Rows from block 4, named by matrix and row number. Rows with one number belong to one attention dimension. Each number is 128 + 32 x the weight over the matrix's rms, rounded and kept within 0 to 255. All counts start at 0. Numbers have three digits each.
# q: attention query (model.blocks.4.attn.q.weight, 64x80), inputs 40-79
# k: attention key (model.blocks.4.attn.k.weight, 64x80), inputs 40-79
q.25:157079048097059074070116136081193114102152108148074083130131114106121074117078142160149115173144114125127159106074151098
q.26:117118165116151151140129129115129126172139091143103108135145169120175121129157136106078114092111113145151122176115098191
q.27:085152173112145090093146145101133168060132115161095190149123200123112076039130162105127177208085106100143121182143155157
q.28:120109117136109079127107099113136122172142106138109148145116148152149105142142156119160132086105108128122160085058121182
q.29:176199103053128097097157130091135197116209168129047152121160141164138069067110169099152134103066139120217167139081157071
q.30:121099056216122103115093102130054134120124156150215128159127133153128144106136152093166136086147134152086127166106131193
q.31:156153097165126118109128140153095150124154175140115101105112136144125153143131128089148143182148152139131141127152142075
q.32:093127117107099130114188135162146077114126127155133098128159117135149156116046166159190163173107156114128135110125162171
q.33:163105114145130125082114116115148136115144172094100152135165110112119099116085172163160074048102092087181076106053048152
q.34:117144115119139171112132142087125085137171116127092109120091151096111121099142153185117149146166114151129093088091148155
q.35:136139119082091123139154106090151114142128138169147124141143092124129108159124142092117110138118147137115121089096159107
q.36:147104130084145143206132121173105122151141130122149139078096085100132179074129074061058134136231119155117149168199166058
q.37:154131138124111106129111101091082111086104075066150098136153120099116088125127176112149152169087172134107112120137137081
q.38:096180103149073109090108177164121127185120148102170146149143132144136106154120178151129092143149160124092133106114123136
q.39:143095118168097107125102090116047126125098172156119114066091149125186120165115112112165119124156103141109105153118067125
q.40:109171183122096151071154110145158166138119131101067109124165142132136090138117124194175188141064140131131074078060046173
q.41:196073161086185126108128140172163158181135154087133180158094064107111121107134078082112153165132180143152155123216148084
q.42:094104071143147093149053099150132049084123111114181086112155080178110140129113150083151114129110129132111222142141108126
q.43:086133098152214128106070184127118135158136151089171139146128104086089150082137113144082137133155151097140138103121217091
q.44:140122129106153071106097146072139100098137117087124108164126174119068111125117177173158173155031141071147096086109167104
q.45:117137148156152129084173121116182181118156151141124141139152126105153149123108109165074197141122094165135153076104107173
q.46:108145109136098141109151087103095121116144110156131126090140202147104154139104137148092148130104072057069134111082100129
q.47:146139101179098098088120119093164152171174139103100144093170142135124126146123117102149106161123140129083158060134091153
q.48:087096061171153125116132107128191177121143115147095125116213093121162179129081165171176094068159099146109123129085188188
q.49:073132071151110148162124151153108125109085157185178141097179144154146139152157130149130081122175146136109139136114128148
q.50:078169151146133112134129114098153176057183100169128127132152161149055140144136122173172155118131140090105093120041154183
q.51:073142115117103120151124118094196094150084143108118132095087136029129126172117103118087123126119055128071134145085157060
q.52:143082117107182125137153127091103090140124156165188172094080090129158138055120148094129094114160099138196133126212143123
q.53:141125115130121134073118183140125119119129159121118115151155116128121152065109145126134054127118119109150128102128152139
q.54:138108107116137099107105168168081114144128116119143127091155114116122094114118091154117155162133146173084103102097200116
q.55:133093136157152144142101066139107095126086082114150118111180091147181183075126186164111156128159116123116150139171137128
q.56:123099122124182105130085142135080123147088102064136128151163149108094100084136143111105127181086165155141159104197112148
k.25:145136147206103172089168111115070166110168096135129120189145136096126060125157125145160153080093122145098115140134146094
k.26:146094126161122143187129135181175091074112137088135142114119095119126193083090133121079129114146125098083115141210176158
k.27:068084249115115149147167186134154049115144129139109143191160134185109130111068089130147119173135102143127066189208156136
k.28:132158107103143113158140175081118183115111103107157127104084130148105166150125130146158126193162091149111111113111135165
k.29:129039150138147207169238098073143107165104177137103069153156110212122142101086123059144128174073057170123154143215182154
k.30:156179128111087085105152202072075135168163093103032139082100123079112181215172110176120112158116124109136118120058078088
k.31:128149147183172111108101055137139145194111126135105079144125165176114122114135118150146111108090104133113147095076120087
k.32:085151187168149125095139109156091113186171115125124130083095146115091079112155173040146108144095163157164102131107205132
k.33:192111134126163098158166084112153162144150107115096159146102118116070109124120130152096143118136075113092181144127061141
k.34:128112137129097132098141135143165141124123097100123152088144147119140161137114111111085101116166140098148179145146109145
k.35:112131123135138150094114100123100117149055174127186161076126155149125080114171155112121128128123128162136160078089168136
k.36:132159103085118165128131073130085088121185192142161143164107061163136132144063133180148066123198174174105105100125113132
k.37:095146150102166123095129118140128159128106161162152076124108124140090143073182113157120101168109123113105068133093127121
k.38:105124109135111118148176115121158150053108084146100141112136196200115143155129081140099121164151152144159176131154115157
k.39:160105114165090139116154146143131121167114168159109124135210132169108142141104160107126147123139054093165171121121107141
k.40:112113133148151118137097094124145132144115147095104099099082135116082138098169158120098119103125124151084097143132136125
k.41:149138114122174145136090106156094150120148167148158142131121063170116088150149087159152188141163137163076114139086153121
k.42:113136117122088088144193123120157161127136083126137142184147135141149121070162119090171175175130105126103158152145209161
k.43:084084091126122175137123122106150198103095078141063129166142149142141087052122098174107108108104149146098140111174112118
k.44:154180134097178131107138147212154143121084110124140147124069151135102092068233105093125128137060163104135016206111173079
k.45:087094154113157200139128099139147135166121110125107160089195119062122148144151158102102107146170099162154102168127147110
k.46:089100132119076097072156118096066114133150058130087125131092213077180161123048177085094085155121126113166030158173105146
k.47:118085155133163121142116092194165114118148081057138106139155072126094062138132164080106160141120128161099154148130211160
k.48:161119113205110086167161142163164144215138201144088129094213074091110104118095130076150157127132129108134225159140103119
k.49:125114141132105112105112119146125112077132101144121170126172119080146123116125129137111146190140120157122116090111107135
k.50:132128113190074081113113165073138118181136108087053121117141152109159170100131126084108102110102086112125116158128061138
k.51:073113137084125115137182057144081123095126096171119161106071126092072170114099096133140108146132128143148087165198148184
k.52:123120168134144132145110135115106112116192123130121048151130095125072069124184127175103132096165159098097126107145109158
k.53:193155095143110122109102139132114134086128119126132139124123117116121100166169123152136154137112155110109177131083104118
k.54:085116075164107125122140129146085147098109134164179143096154127115170090105126176154099137156118130153173102139139137107
k.55:159120129136123126089141155190108111134167153097127123145180124109110163121116086153118128160151107129160197145116103100
k.56:129168127104115094100119149107112144133089102172145094115120126129131113116171077093166185141122130143122129122132163116