config.yaml
dataset: "synthesized solo parts of chorales (CocoChorales)"
train_examples: 39062
noise_aug: 0.002
input: "log_mel"
spec_augment: false
win_length: 512
targets: ["instrument"]
num_classes: 13
norm_position: "pre"
inner_norm: false
widths: [80, 160, 320]
precondition_frequency: 32
adamw_lr_other_params: 0.0028
batch_size: 128
final_lr_fraction: 0
Rows from block 7 of a small sound classifier, named by matrix and row number. Rows with one number belong to one neuron. Each number is 500 + 25 x the weight over its row's rms, rounded and kept within 0 to 999. All counts start at 0. Numbers have three digits each. After the name is the row's rms in percent of the matrix's.
After each neuron's rows are labels from the 100 clips, of 14976, where the neuron reaches its highest value: "strongest on" is what is common among them; "lies over" is the class under the peak. Only what is clearly more common there than usual is listed. The data: synthesized solo parts of chorales (CocoChorales).
# fc1: MLP up (model.blocks.7.mlp.fc1.weight, 960x160), inputs 0-79
# fc2: MLP down (model.blocks.7.mlp.fc2.weight, 160x960, transposed), outputs 0-79

fc1.144 103:521497485503482480469489485440482553484487509528485473512511476511495512510448441540498478509485448473508555507482506517470523505495493491546468466496495505523511562498512502455478490433487512503507447530540452485527491453500482522508488497
fc2.144 114:505526528471533520515494503549513474484509474479482519512446507478468491519520541445510514511514531495482487481511529501530487485528537499477526498525495512495483457488445480563510510526515471485514525454515533545475516501506507510498508497
strongest on: note E5; note D#5; note D5
lies over: silence

fc1.308 105:466536463477523494494498477499473519502480530505479519468528489475496501502478528520518529499540447483503495499506498517450502521476488474529447506487519455479512496529431535514513508488491464479512558532479480490497511473500497538512494478
fc2.308 105:471505474484520506487482494459510492547491494472471528450502495476510487503502513521494523491539448486504503501509512521483487522463469458510455481471508464439547497528474510521486517498520474472509546510499513534474487475491486505526479472
strongest on: trombone; note D#4
lies over: silence

fc1.280 114:513517505470528501463505490494519496478482547468467501472485488508538535494523495510532510510524480503495514486495496525507486471518494490529476525434513509491488476513476506502534520523513488504531503491489531511476506434505522467526487492
fc2.280 141:497495522509486486468491492461552487522486504454461514473505496520512532486503476491530455482476477514527511521518523488567521515512510514483499496492528484443483517520484448473466519513490503505465464498507491494485502500554469526467530500
strongest on: flute; note F#5; note F5; note G5
lies over: F#5

fc1.397 105:461506505554489475483495478492515474537470508483458520506467471499475531441561492507553465486473497503541494515508446526496505549498533525516507525490482502500552480479464527471499525483531486490509501502521491511544501464482528490494497509
fc2.397 111:508527525564500500509500500502479454542483469477469522502480474529466516435523486478532491487489497496551513567510462494494486529475562546520542524499487503490543501488444549479509503470546517484489487483502458486511475500493530512540476526
strongest on: note A#4; note C5
lies over: A#4

fc1.537 083:506488548471476506463490499457534509450509508485552470469469493500503469513506515493470532486515477534494458490455515459506482485500506480483507508472509476522487494524538468500492450498513509471514486518472534540517483510505505504510531525
fc2.537 082:541491540448537510463493515488468472468523479485538494453542481497517508498553515519493550499513463514519539480473516476503542479471525520534507485487506553509502521507510446505499473558509507503476485527441494500511516509482519509470518503
strongest on: note F5; note D#5; trumpet
lies over: F5

fc1.264 097:491515513492501526565534544508510508440489485475475517545491498486535456520528506470519527529444506452462536516475494534516523496476477488474490511540537503486503476503469477505516500493482496464522518514516510507458482479496515486467484535
fc2.264 099:475510540509518435508487501512561461510503537507497504507526514503487528430487505528500472471529488520473521507500516514493509516540489529547529501481508514488471513511541512483494472498532506503515516496488515507524556506506528471484499496
strongest on: note A#4; violin; note C5
lies over: A#4

fc1.71 091:505489484508476503521498513503497483488518505531443523498453500484539513463495471499493528504480491485505523495506513551496512536492497432478517516510527477492493447524524515511487500500462480514514492495471515468505469504472463514490506537
fc2.71 094:489511507522512466523514477498520525516504503505510493471503447503449491485529495576515461476497496502445535488506487472461466465492495526548545473503504488507480501484467543536504483514517502539522482510498541503512470518510487480500426467
strongest on: note A#4
lies over: silence

fc1.593 132:515503556504506492534523511455498536469515496477455487513474512506483542490482520479487478488540478498488491526453489507443485534544521491495512553510517535536496490484540458499504499549505493524503482526527480491494510548480527513502518443
fc2.593 154:477522552508482469521507496491489536461507500559457539488476485446510489502492477507516490471519502489507483540468534536499522540478483485488521454514500515506481518502522492416479484502510477515528504495492505513507510546500528480463514509
strongest on: bassoon; note A#3; note D4; note C4
lies over: A#3

fc1.122 096:495481499485513506521494449462474486483570505556505491520498502473504457480537515498507554498540531529525486530534515476509454487524436487492480539496493462501491466500509518545511492518471471435505508524485508564539489526500546493447547518
fc2.122 086:460526469492483542553539468535498531441503527478518513522460516471523477490548508501479479520487460481523516472503492537458528516500507510476491496529520528530529543481515455442471508488488530477458488501507480500471494495485523512479472491
strongest on: note D5; note C5; violin; oboe
lies over: silence

fc1.528 127:507495477486482491515502509454496478527489509531507502522481511464544486484503499498500544529493486468483489496503526535492525502461510480505490512494525509508529542542509541490459464514502535468462498524497576476483526505505511488508505498
fc2.528 124:511526508501501522503512518467513467529483500532486482523493476513489465504508452465526523483521500493480495497524479500505531451502500474508539491450507498525501459542517525527528494516508486545497525492474558504479473446505501471497435483
strongest on: trombone; note C#4
lies over: silence

fc1.388 117:482486517509535478467515499527496521546483563529484509513522510523511485549525467506516475502493511498541474533515470472483489469521491537478547473522471515515509526483525485523484502526482496505504466499477506528560482500478476501493492516
fc2.388 145:504513511491489476519514488543487475517504506524545495483552545509525499525473524518522509541481505487493525518479526499492487502512491498452548532519477539510461518510509520487479535446511506475529505498497511518449511487485484492521524491
strongest on: bassoon; note A3; note G#3; note F#3
lies over: A3

fc1.547 105:517517479477521502459511529518504526512476507522512497518490479502548520512520525531524504492549436511500522506515512480521472468540479498502509485469489463544508487500485506525495513518511486478517551481457471481470461498459513537460485512
fc2.547 095:495497521495477475476533536484483480511454503512503523477510499552519478510490531471519442550505499496534476513488498455522514498497540475550516526531500504470505492528495483442556520489502517510550490475524502505481459499516476485521488512
strongest on: flute; note F5; note F#5; note G5
lies over: F5

fc1.265 089:505488454514495540491539511487538479492479501467445486505480510483514535516524512536448458513489508471463481516486485501516460509472551459485505535514494540495530503484489480449485513504537478508513471504507459469540511485480494501516501512
fc2.265 077:500497516488526473479449496475488522471479485522562468499517473506494512467503522522507533482492472490507517491493516445554477545473498517531508470524557503517489442483464521520468505542491478477498479504482522521499482511494485504513511501
strongest on: note D5; note C5
lies over: D5

fc1.526 111:552476532505514477541526521524493506485492517544547470466487533523476523496514484512520482544510560503488503450479512506487500480521527546486525450468472571529497477462497467513498535522480484518527515489506495494499472500515534509503495500
fc2.526 099:435495475493487528497487484522480493529484505458508526503509503458491490502501520495455529489492415490519474537485500489526479461513471475504495545484497460473515485502533508544519442478491506478472500476508517517498508514509454488483490479
strongest on: violin; note F#5
lies over: silence

fc1.5 070:508518503520471509548481530469510518532467497455513492506533493525529553462522507432522504508521519518485435508474489505499486524471548537477456536478489503469512494486508490505484462475496480494484530516506507511513470514528504492535501513
fc2.5 089:459510495488493506484555462533525508470465482565488539487524473499492478486476461504489512510530506498486492484493514490503490512484498476500525478527496496507520528518511454469502491517497478505505483489502533528572510517510481527459500468
strongest on: note D4; cello; note D#4; clarinet
lies over: D4; D#4

fc1.104 112:519514554497443473541490507483507537488512527558470481452485472503530516507480474447482541477483485520497545440501454505500526513508501523511491488523505471509488490523549460491502467507500487500485490494527493519462476485518497509524503514
fc2.104 105:510481481497562528488544477501501496536495479455479496563503523510472487468490522511512443519548550478506474556496535475503539517496527477471524471470491532488514515509454519528502499481505513507523508503475493472539497482506517505520512499
strongest on: violin; note B4; note C#5; note F#5
lies over: silence

fc1.279 100:486500494477522526514504504503547501465519506482520538478499510507534437527462554473475455554470544481480481471524502475544533522484498460488479502476520483497470510505499511499511474511521499518503527498486491483559520514488495530450517493
fc2.279 093:484496503505522505511518463495499530459539508484492532490463501500553466544493538464496461528449491481480500473543496455513484532514490451471470499501529469484460536550522473487475494516509493527509510507487506486514508486493516552448506489
strongest on: note E5
lies over: silence

fc1.215 102:522515534448506464511537463487455532495498504497511508560520488478521545513467538527525473472506492449515514513505476441503530479505486530543499491472525493484507515514482545485498498483507509486465468494537488527534528512495513470461509483
fc2.215 101:491502496463528479495479509473445545482516497482499473526530473505524558473486539546508490446508481472503484522519486517511481489527491506518484522497544513509488532468502531506474461501531520469485474528553474516518534520496512497496530484
strongest on: note E5; violin; note D#5; note F#5
lies over: E5

fc1.281 086:468483507481489515506484472466508515512461492499495519486493521510518504477510506541507500479491485484562475532507513447499431474481519514495513514519479510486487496488458496512508476507514493468497493512492522513526516520483539493477474467
fc2.281 089:495496527524473525508495498478524497579480515508488485480525487470480548487512486504480490497488490498496508508496507477518464499492476518502546494500473472497484499497489555509518513484505472493493485467476511518479539508479476473488535473
strongest on: violin; note A4; note G4
lies over: A4

fc1.705 116:457460468507484483479461500458509473520500517504486513504473518463537441498485477500472521541524539510463515548496519520518490480463497450507472519471544500500531530539512499508490477473471533454507485514472528452488482494511500493481497486
fc2.705 118:491496461514508524486494505476527470531503519486468493498496498504508472489488462453523542540527537521474513516525495522523555462496521468510521491465508496503507484550530503496495498438482520498506533496460537447461480496503479482479457507
strongest on: trombone; note C#4; note F4
lies over: silence

fc1.441 109:509479497516529494490517485503490536546450528512491488530491523534498522545525480523519466515510523499514481524502467486498475469509487502513536505503476538519501529506514488468478494524466502497560494517467474518550442469497481506477495499
fc2.441 113:528510509499467477516497496516506456499506501548532521480532520543525517516470483522534495545485516484491493506480550493501474532511510500475549530541481560504484497523469499478500539460512492488527478513497476511488508473502460464489542502
strongest on: bassoon; note A3; note G#3; note F#3
lies over: G#3; A3

fc1.585 089:495529543520555521535501457528509506521517489510477529461493508521458481485522446481543452484523516486511481521512499519484477513509517560484501493498477505488486509478518519526522546496521469496497490491482474477502474476504505510490532483
fc2.585 084:452499482485488488540474520461524476515486529500516456502475432535535540504514486546497484512513485508510501478487512480537506482473488473501471473451469479525488455513524556491464465527450512569520511483511523533477484506510481441506514493
strongest on: note F5; note D#5; trumpet
lies over: D#5

fc1.535 087:520490482514467448513505460548529457535522498524548505522483471513499516505496545493497523482526498500515497481495516461513506463505501516548510497506521537465465518544476489531503492526468532512503513512494497496470494527475495508488529531
fc2.535 082:479524510503525478520518496525490542491515449496493479526497541511489488485492488509525492500560497551492505490499538463452520521460483530541504494492452534483492539508504537462479513513500492507536519474491495523487482471511452493509442571
strongest on: note A#4; note C5; oboe
lies over: C5

fc1.252 093:486537550499498532504501525490489500480511476455494570494487505521510539491462513491474481509513526472472502485520510500513497447488515525515568519502472500473504480463510541483490462511535506527532476489494448503548533492546484484549518517
fc2.252 091:497550560476500518527486527498507492473522506481500535492485509511462528486476522502494426517483513521508506480527515521516498440462513548540520535485477501489474483494514518551495490519495521492535490523495483570513501484530529490534517507
strongest on: violin; note C#5
lies over: C#5

fc1.704 097:568501493496478528511532494486493457539483496516511511550453501493543493506524523487514478501518524482468478461486479490498534483486462494524499491500456457485493476497542502479501518517501496495549452461540520547483543505519539490451513527
fc2.704 102:514532515492502505510544509489508483537508508501479515511508494491545464484475548556495480509544475500458532463509515508456496526521491501498481516500528491522473484515485495494453510541481484525504492479524519541480540499520550496493577525
strongest on: violin; note E5; note D5; note A4
lies over: D5

fc1.639 089:480524504474476496493455502515539522488502527499473510465517485492493477502455527510500462496466536528499511486478481491515513533483454515535520467507536479516478496505535496535532510502500501500497488516474487448466496497521539476504471466
fc2.639 088:490487493490506484505487492502516497512486481494508462505507512535543508512520506537467501524518499484535489484508521528490526521434511507468494562501485507496482503475551492425482475469555496503502493525516546534475516504491481487513501504
strongest on: note A4; trumpet; note F#4
lies over: silence

fc1.82 115:518507509514429495521541467445474472467465522490466526480492465494541519550499533497520495503510474461492521477513515506513509512475507517509461486534519481518550502517501497497501529487498499491480502539526518517501457500493472465506497516
fc2.82 113:495474501484569519499473483553520523557533488511523461530484552480461478449490486490493532513494527536504470530506502500472473491511505495481539480485483513504470481479478514540489473529539501530522502456465493491526525497499514526510525467
strongest on: note F4; trombone; note G4
lies over: silence

fc1.129 089:473500483524495494506537473501529456555515505522490509536506529509485485507479487484465528502485531430460523509494499522520470528462491498515501507503452487507495482506481503501462556541504524559478487519529481486461493518517502511479485530
fc2.129 101:494489477538505506498515505506539469535484498485480488510453510524523512512484497518472492494481532462496504471559513510485494461505490518478491534524489530509515474524536510472440514531469508552509523475495527453504545510510482528476509456
strongest on: note F5; trumpet; note G5; note D#5
lies over: silence

fc1.136 107:516500503506468507519504507505530538501486511517523482523509453502497527481506531512501500491491476532540506477507510476507526529525511485505499494487520474492522480474408538437518498476499462488512539504471499467501487479484538534542521527
fc2.136 113:503513537488500493452486502504511492492491465485511498527515537496480497500518493522502465499506495481460504468497483522471479469504457526508489525510463557503491531539573455484496472531490501491492476511486473510486518524538479479447514466
strongest on: note F5; note D#5; violin
lies over: F5

fc1.741 118:482474518493496501548539511504472494487457484517514478535489496486517509533483503474517538492529458488510501544485484504490488494519498526458492488471530486516524495465463512484466493481485484449509512471526506530511470534490517508501490511
fc2.741 104:508494490525530513472516497500520474526506510519526511511509509488495498481516457496516456512462542548447510486515511490499512519512509478566512478521489496475494468539526490512505485514513503549513471501475464480473512478501477494497508495
strongest on: note F5; note D#5
lies over: F5

fc1.80 097:451470478479477489460476515508531499492556520489488498492508471488502498499474501515495474559537475520499473519454531533535500525502497465517498502505499528504480514451479511517459466508467528488483517491447497479502443509502502485458494497
fc2.80 093:472506501526485490519534491505528473529523519483522567503499481450497501467554496509523492541512481471508481502479482472499484514502440472475519503469472476514494478482550478563515455525471534494529468493524441516500483491558446472486488544
strongest on: bassoon; note C5
lies over: silence

fc1.375 111:487488476528494528479549489489458539509523511454477492531521545464508477482463535498513430510503518479524523484491476515541465504468491446472514500481504542497466526480517501462526462491544505522537508503514475526501506486518476513473469501
fc2.375 100:519507500488499498503458485507539487482472467533547507472498462529478494515531466518489559483525490525483496547484545499464520520481488534528506542527505496536531492523461515492476525502485469464479512490450502505538495511479517462517515502
strongest on: note E5; note D5; violin; note F#5
lies over: E5

fc1.736 086:410502508466529518485504482524499503538518448527484510482510460511480494539488493484505476469476495527527481501524420506482511456524462528538491501486475499511476448519524491512512502497549470492482504513530458510504503451468497473498467484
fc2.736 087:500479472499542489499546481494482517535486535493505508562499486516504513504511481510511483528454495488479502487521514553516474516473485482456513478497490488479518475480494474470478457482525502547508551475481496561444497495522481507537496474
strongest on: note A#4; note C5; oboe; note G#4
lies over: A#4

fc1.184 083:472502468521502491501451516480498458516505469453561498457515543482457474498530501494508550508517468493513480548524494525498508513537525511549528504513572503503504504508510468509515528511505550523513536542523535520521500478479457522513496481
fc2.184 088:508494483462495526526525503589497520488562519496464504508473487523499509561471479474502451479478555509495504480497473515532454502506513491422476524490427503475484463540498536480470511531511464480463479513493490451505517499504519491540488508
strongest on: violin; note F#5; note E5; note D5
lies over: E5

fc1.394 093:510509441526479495463514493523471490509514521506529517540525495497516469516514508492458474506494464531508533531477505454482447459530487523481519458515488493478510483551497497518433523497527517485520501505457509513482460500484473520444510486
fc2.394 113:517497501512455505488488549516523476517464541507534540477447538543492489518470555534507424506532497494494508512507521482504502489519535513497486538571512529469513501481529472544503493509467531507527517521493487486483520477514483520525495530
strongest on: flute; double bass
lies over: B3

fc1.754 132:510508519514534516493456483468517521448548500519486462514523464525507510497543530494470528515503511445519486502538513512475510492531472511505503519453520497530464478512483502498484498479489506505517500505517511559505481465529497511515467474
fc2.754 169:491478544457489527482483502482489512538520453485428512506483481494474507511500474494506494528532464501535520503538512451486525501483513478506494481512563493462497518488496482509472479517501495514496505509513502482464544468479473504473464495
strongest on: note A4; violin; oboe; note B4
lies over: A4

fc1.285 079:492470486465497485479504474478512473473510512467535472491509513510523484510523515568495520518509493473497498496498512537461470537488524491504516518494497507492513490492476507496502520496500455549508495486495569509502516510495471447465519450
fc2.285 084:505484539500534506487470513486465510518539537489479528487461489513492510507498486512503497482455505511457485466482517515486517522510477505487503498521478462545499521537489499517453480500538491511520511515500529467490470484487447527541502445
strongest on: note A4; note B4; clarinet
lies over: A4

fc1.632 099:520496475518510509505502514447493488490475495515518496530493548502558449500475492508489513504507495535476505519479549507508495506498553504471455502538484487518533492524525532542488510497479579468453469511508547464507472486509503489487528484
fc2.632 094:527542506516462513499493500475510456504511529489495498505478507528472453538514484463516520475511485524469453530499477483478494480502490492464521490473485518495519469500576507546534490521505517553487507496498528482496492489539522481508459497
strongest on: trombone; note F4; note F#4
lies over: silence

fc1.600 099:514485513518497521541467530544497501449437511499492531468503525494491522486473486465500487542520487487480488543507509502489486566479498515513488476496481521482508507520499510505521534487463500496484482550523568520498484489543529492507545506
fc2.600 092:510535525520491533519504556523532442485493494500464505475512534502503507477496495498543442476519518508457460520475476481516510500546522529500474455505478488503467487505493509486525517494507500558561488488531529503544484518519508469481492486
strongest on: note D5; note C5
lies over: silence

fc1.485 092:437518486502494516501471515525508511489525501486497505503482513494493513485497510472507484528491512484518554513525459481500487537463522502493483448505507502476573466453460520485476454463496480481526473496480514477468435483493547529484523490
fc2.485 102:530483469507481531464484529526517491517496538503579514487495468494505527523506499494527516463523534497469473508533518493517461486479536452501509488516492472475567462486530481511482492492505532522464531526499525490508541525533529482479509550
strongest on: note D5; violin; note C5
lies over: D5

fc1.378 085:495527502478478500515515490481503548478455503441462507494502556533491515482466457493524498482522492470470453516511464542495522491439545460498500529523515503457533540496491487531480466481482511486458482477492516486465509500464516533524479488
fc2.378 100:520515542522498487509479518477526500512495531446470490487447472511464491522494492521500445475553469514482494509525541470529522493538510494504500499498552510470483505496544475528460456502491514541509481541499501490463506437518475493491469503
strongest on: note D4; note A#3; cello
lies over: A#3

fc1.201 112:502470528474491536459504494487464496493517488504523512511493499463519501489519502508510473463474522496485458489487505493464471502518465533494521504509513528532425488535561492495487507531473562444504470499467488518515515516517523488523492505
fc2.201 114:517483509490500518480504476480475502503534526487546495504459522471515494473500512516495457482517506485470478478497495496463466505490508526494523474509486539541440491509547505455472517526483496427473480480471461505477527496530519490507522501
strongest on: note C#5; note D#5; violin
lies over: C#5

fc1.391 095:481486472462488490495467478468520493484505519486488499477513514486499479508470547515437545509496470501513498516488540525480496490474522441479491497540528491515490457531494526507466492492504477495448533515456543429496453498501474452499534493
fc2.391 096:485541523486494493497455496446499494504525514506485494448533462506485484542509491510483516464537460538495483495502482467532508443483502488531502499497473517513494532501500485539517474502520495515508511502488544497486454481490468472519422496
strongest on: note E5; note D5; note A4; note B4
lies over: D5

fc1.689 081:496452527500507508534529496502530497478474502525464449481535459509537480492503520514454514504501511517468529516507478515524501559468503512529502488496511480496504534486500509532518474471508486495521507529467519506493511455514522452525485519
fc2.689 084:505474467497457486517469533491525501502475516532490526487510457496512490494486541521488487510505503509474531521494495494486518504472510541528525519544508529522540467513495496497494465471538539448512521512468445482539506513523523492525601557
strongest on: note D5; flute; note C5; note E5
lies over: D5

fc1.477 119:507473505525476484502483487509490469475510432516546512486482526448531454508516486510528528480478510422544495499546519521518509481513518516524487471480448487509509466511521487458579503505533497531490508475463479480533509497507527494510515508
fc2.477 139:492477530543486532516485529488493546486499481474479530540471499484482533490460529517521490509501493520540512506481516491496531487497501484510486504514503519500509458518555485486449511535470512518468509508513524500448527536507490490508493489
strongest on: bassoon; note C#4; note D4; note C4
lies over: C#4

fc1.275 097:517519526468504516543507501468499554485491509529435524555506525506525482530489488461512516483498498510518492507506577500531471501470472482488472499471487540467532527553508493505563517481514528516481480509483487519510508468490474437499533543
fc2.275 087:478495489490476513504493491508451540494531531509520502532528515493521492521517490454489560488509468529456495515504518522509476528430496482452515502457507490449542514534513485517541502491510532514434522512516531500499503481487493459473507506
strongest on: note A4; note B4; violin
lies over: B4

fc1.293 074:471527511501498508510476489497512489491452520518462491463502529481504502531505543525446495451475467476495485533497510483482480483516560518487519465522492500518497475514497566475475468469467513494536491497512503490483477520534528483494466489
fc2.293 072:506554480499511497488509528505509537483531516477503509515458513485498493506477536515498503524475519497531509493492552504492478503473458444480537491521514496519518440491526480522526443488487482487486530544493481533518471477438481486501509488
strongest on: note A#4; oboe; note C#5; instrument: violin
lies over: silence

fc1.194 109:459490502469540499441476510461463446468487491489499502514493498502516497485533471522481493471480496506478494513531534488520523503465490557483517502491523496544479501527528472495500523532501486538509456544522472509477477507488497486531460474
fc2.194 109:531508513535459472549532527506505506546513526535461512473506484519469487515482505455505527541541521537510530489459485495478489514524479482493487493494465496468520500518475526515505512482491505511514538466509525500528460483481491500481498539
strongest on: note C#5; violin; note B4; note G#4
lies over: C#5

fc1.522 099:508506517529482503512546551530482500521458505467513517500480493493508508519523486486450505524460498480511508517487461484450522489503505523483508505493511505497525509517464474532492539526504538484510468508512487504538533499471497463554491504
fc2.522 100:543456557500505435494557536486484499527494488547486533500491472459483528485504493485476524486499548506476486487509513436503463481517506486481501491461523504515521541518467479535505492489455516438542488511509508484533511508491513526493519531
strongest on: note C#5
lies over: C#5

fc1.647 101:474510500502483517535487503508525487500448452481493469520515488513500537449519493464517469496481515511478475519486479524505481515472509512525472473546467495453471522506554497528482441524509475506466491546528467521487441546462495507523481484
fc2.647 123:453522510529494491472534490498511497507471490511524527490530479521496472505446494536466493501519527507506502457476538493518505529509528500525501523481506488511498517508555448488514491503477491470500498486487531523511500487531492534468503493
strongest on: flute; note D#5; note F5; note E5
lies over: F5; E5

fc1.662 079:493455516503492466454494503515503529491499500542491536552490485468469480520511540516468477482470507500556525483485474495484499477537481496569555452515497499507493503515475504528500508486495525467525534479497492483508499522485464502468531493
fc2.662 086:497502481486490506511536500532517497497477459518501537503525478495486491473493478476532526516507485507493471489497486494493495491472470487516505493499493485503521504508483498419528498487525512467529505452497503511528467526493496516515554492
strongest on: bassoon; note F#3; note G3; instrument: cello
lies over: F#3; G3

fc1.214 133:497505523493532480445455502527458494499468505488492462462494534465461477494473564521493505540518519470486482528511492471487404528492527496538455515500529508486488536499535459513503481516459511495503525511522537479477502513514505485484523477
fc2.214 175:501480492507520453497496475521495527471514497468517516461550513480492512530458502510484516471515524493470516525493520502495516568522520548481501511489474462527474522514444486446521473525463501524532514512512524525509509530489508481485535514
strongest on: note F4; note F#4; clarinet
lies over: F4; F#4

fc1.461 112:544500490534490523472508506505461517553541462495473575518471473476519478535505493509527488561482515531477473530509497522519490506499482474478518547486491487502490511532489507510486511516485460483472513508473517498482508508507532502511477475
fc2.461 100:465508521488498514511455521513535476484489501499502440481559518545475509482500508527495492466521503461512528493505507515469500475468497520527474478509519500501508497475539501508486488520502545505538500494516473513474486519509489505470476521
strongest on: violin; note A#4; note G#3; cello
lies over: A#4

fc1.720 102:484475467495489516475504520459489540469515477468532499469490514543500517503481538476491474484513497510547507483469515467456477524537540553481551506529474509503507484483495472527474527466530489523467506506471521482515524466466486517510528518
fc2.720 102:508489502530518481521475513447519511487468515461522497478481541534512495496482550526495462506515503535502535475472481489460507526446533516451534514520538490451500519524518511473488526447548497523482469487504534509507483479517530505532525534
strongest on: note D5; note E5
lies over: E5

fc1.190 088:458481513467497531528503513507512528502510479456514474522540512513522466488487489462506489478506489507504527509476531458489514516496496574497478465516498557469501507483486503534488515497498505467491481558507483481479503472525544516518484487
fc2.190 091:488499508513455515495477474482470500471502515490501500491481529529526506517513498475497514497486456523531471530537488526524497500465459499513475514493482485489496482480513499420487504467473556517495527563533493532513547472520481530452491534
strongest on: note A4
lies over: A4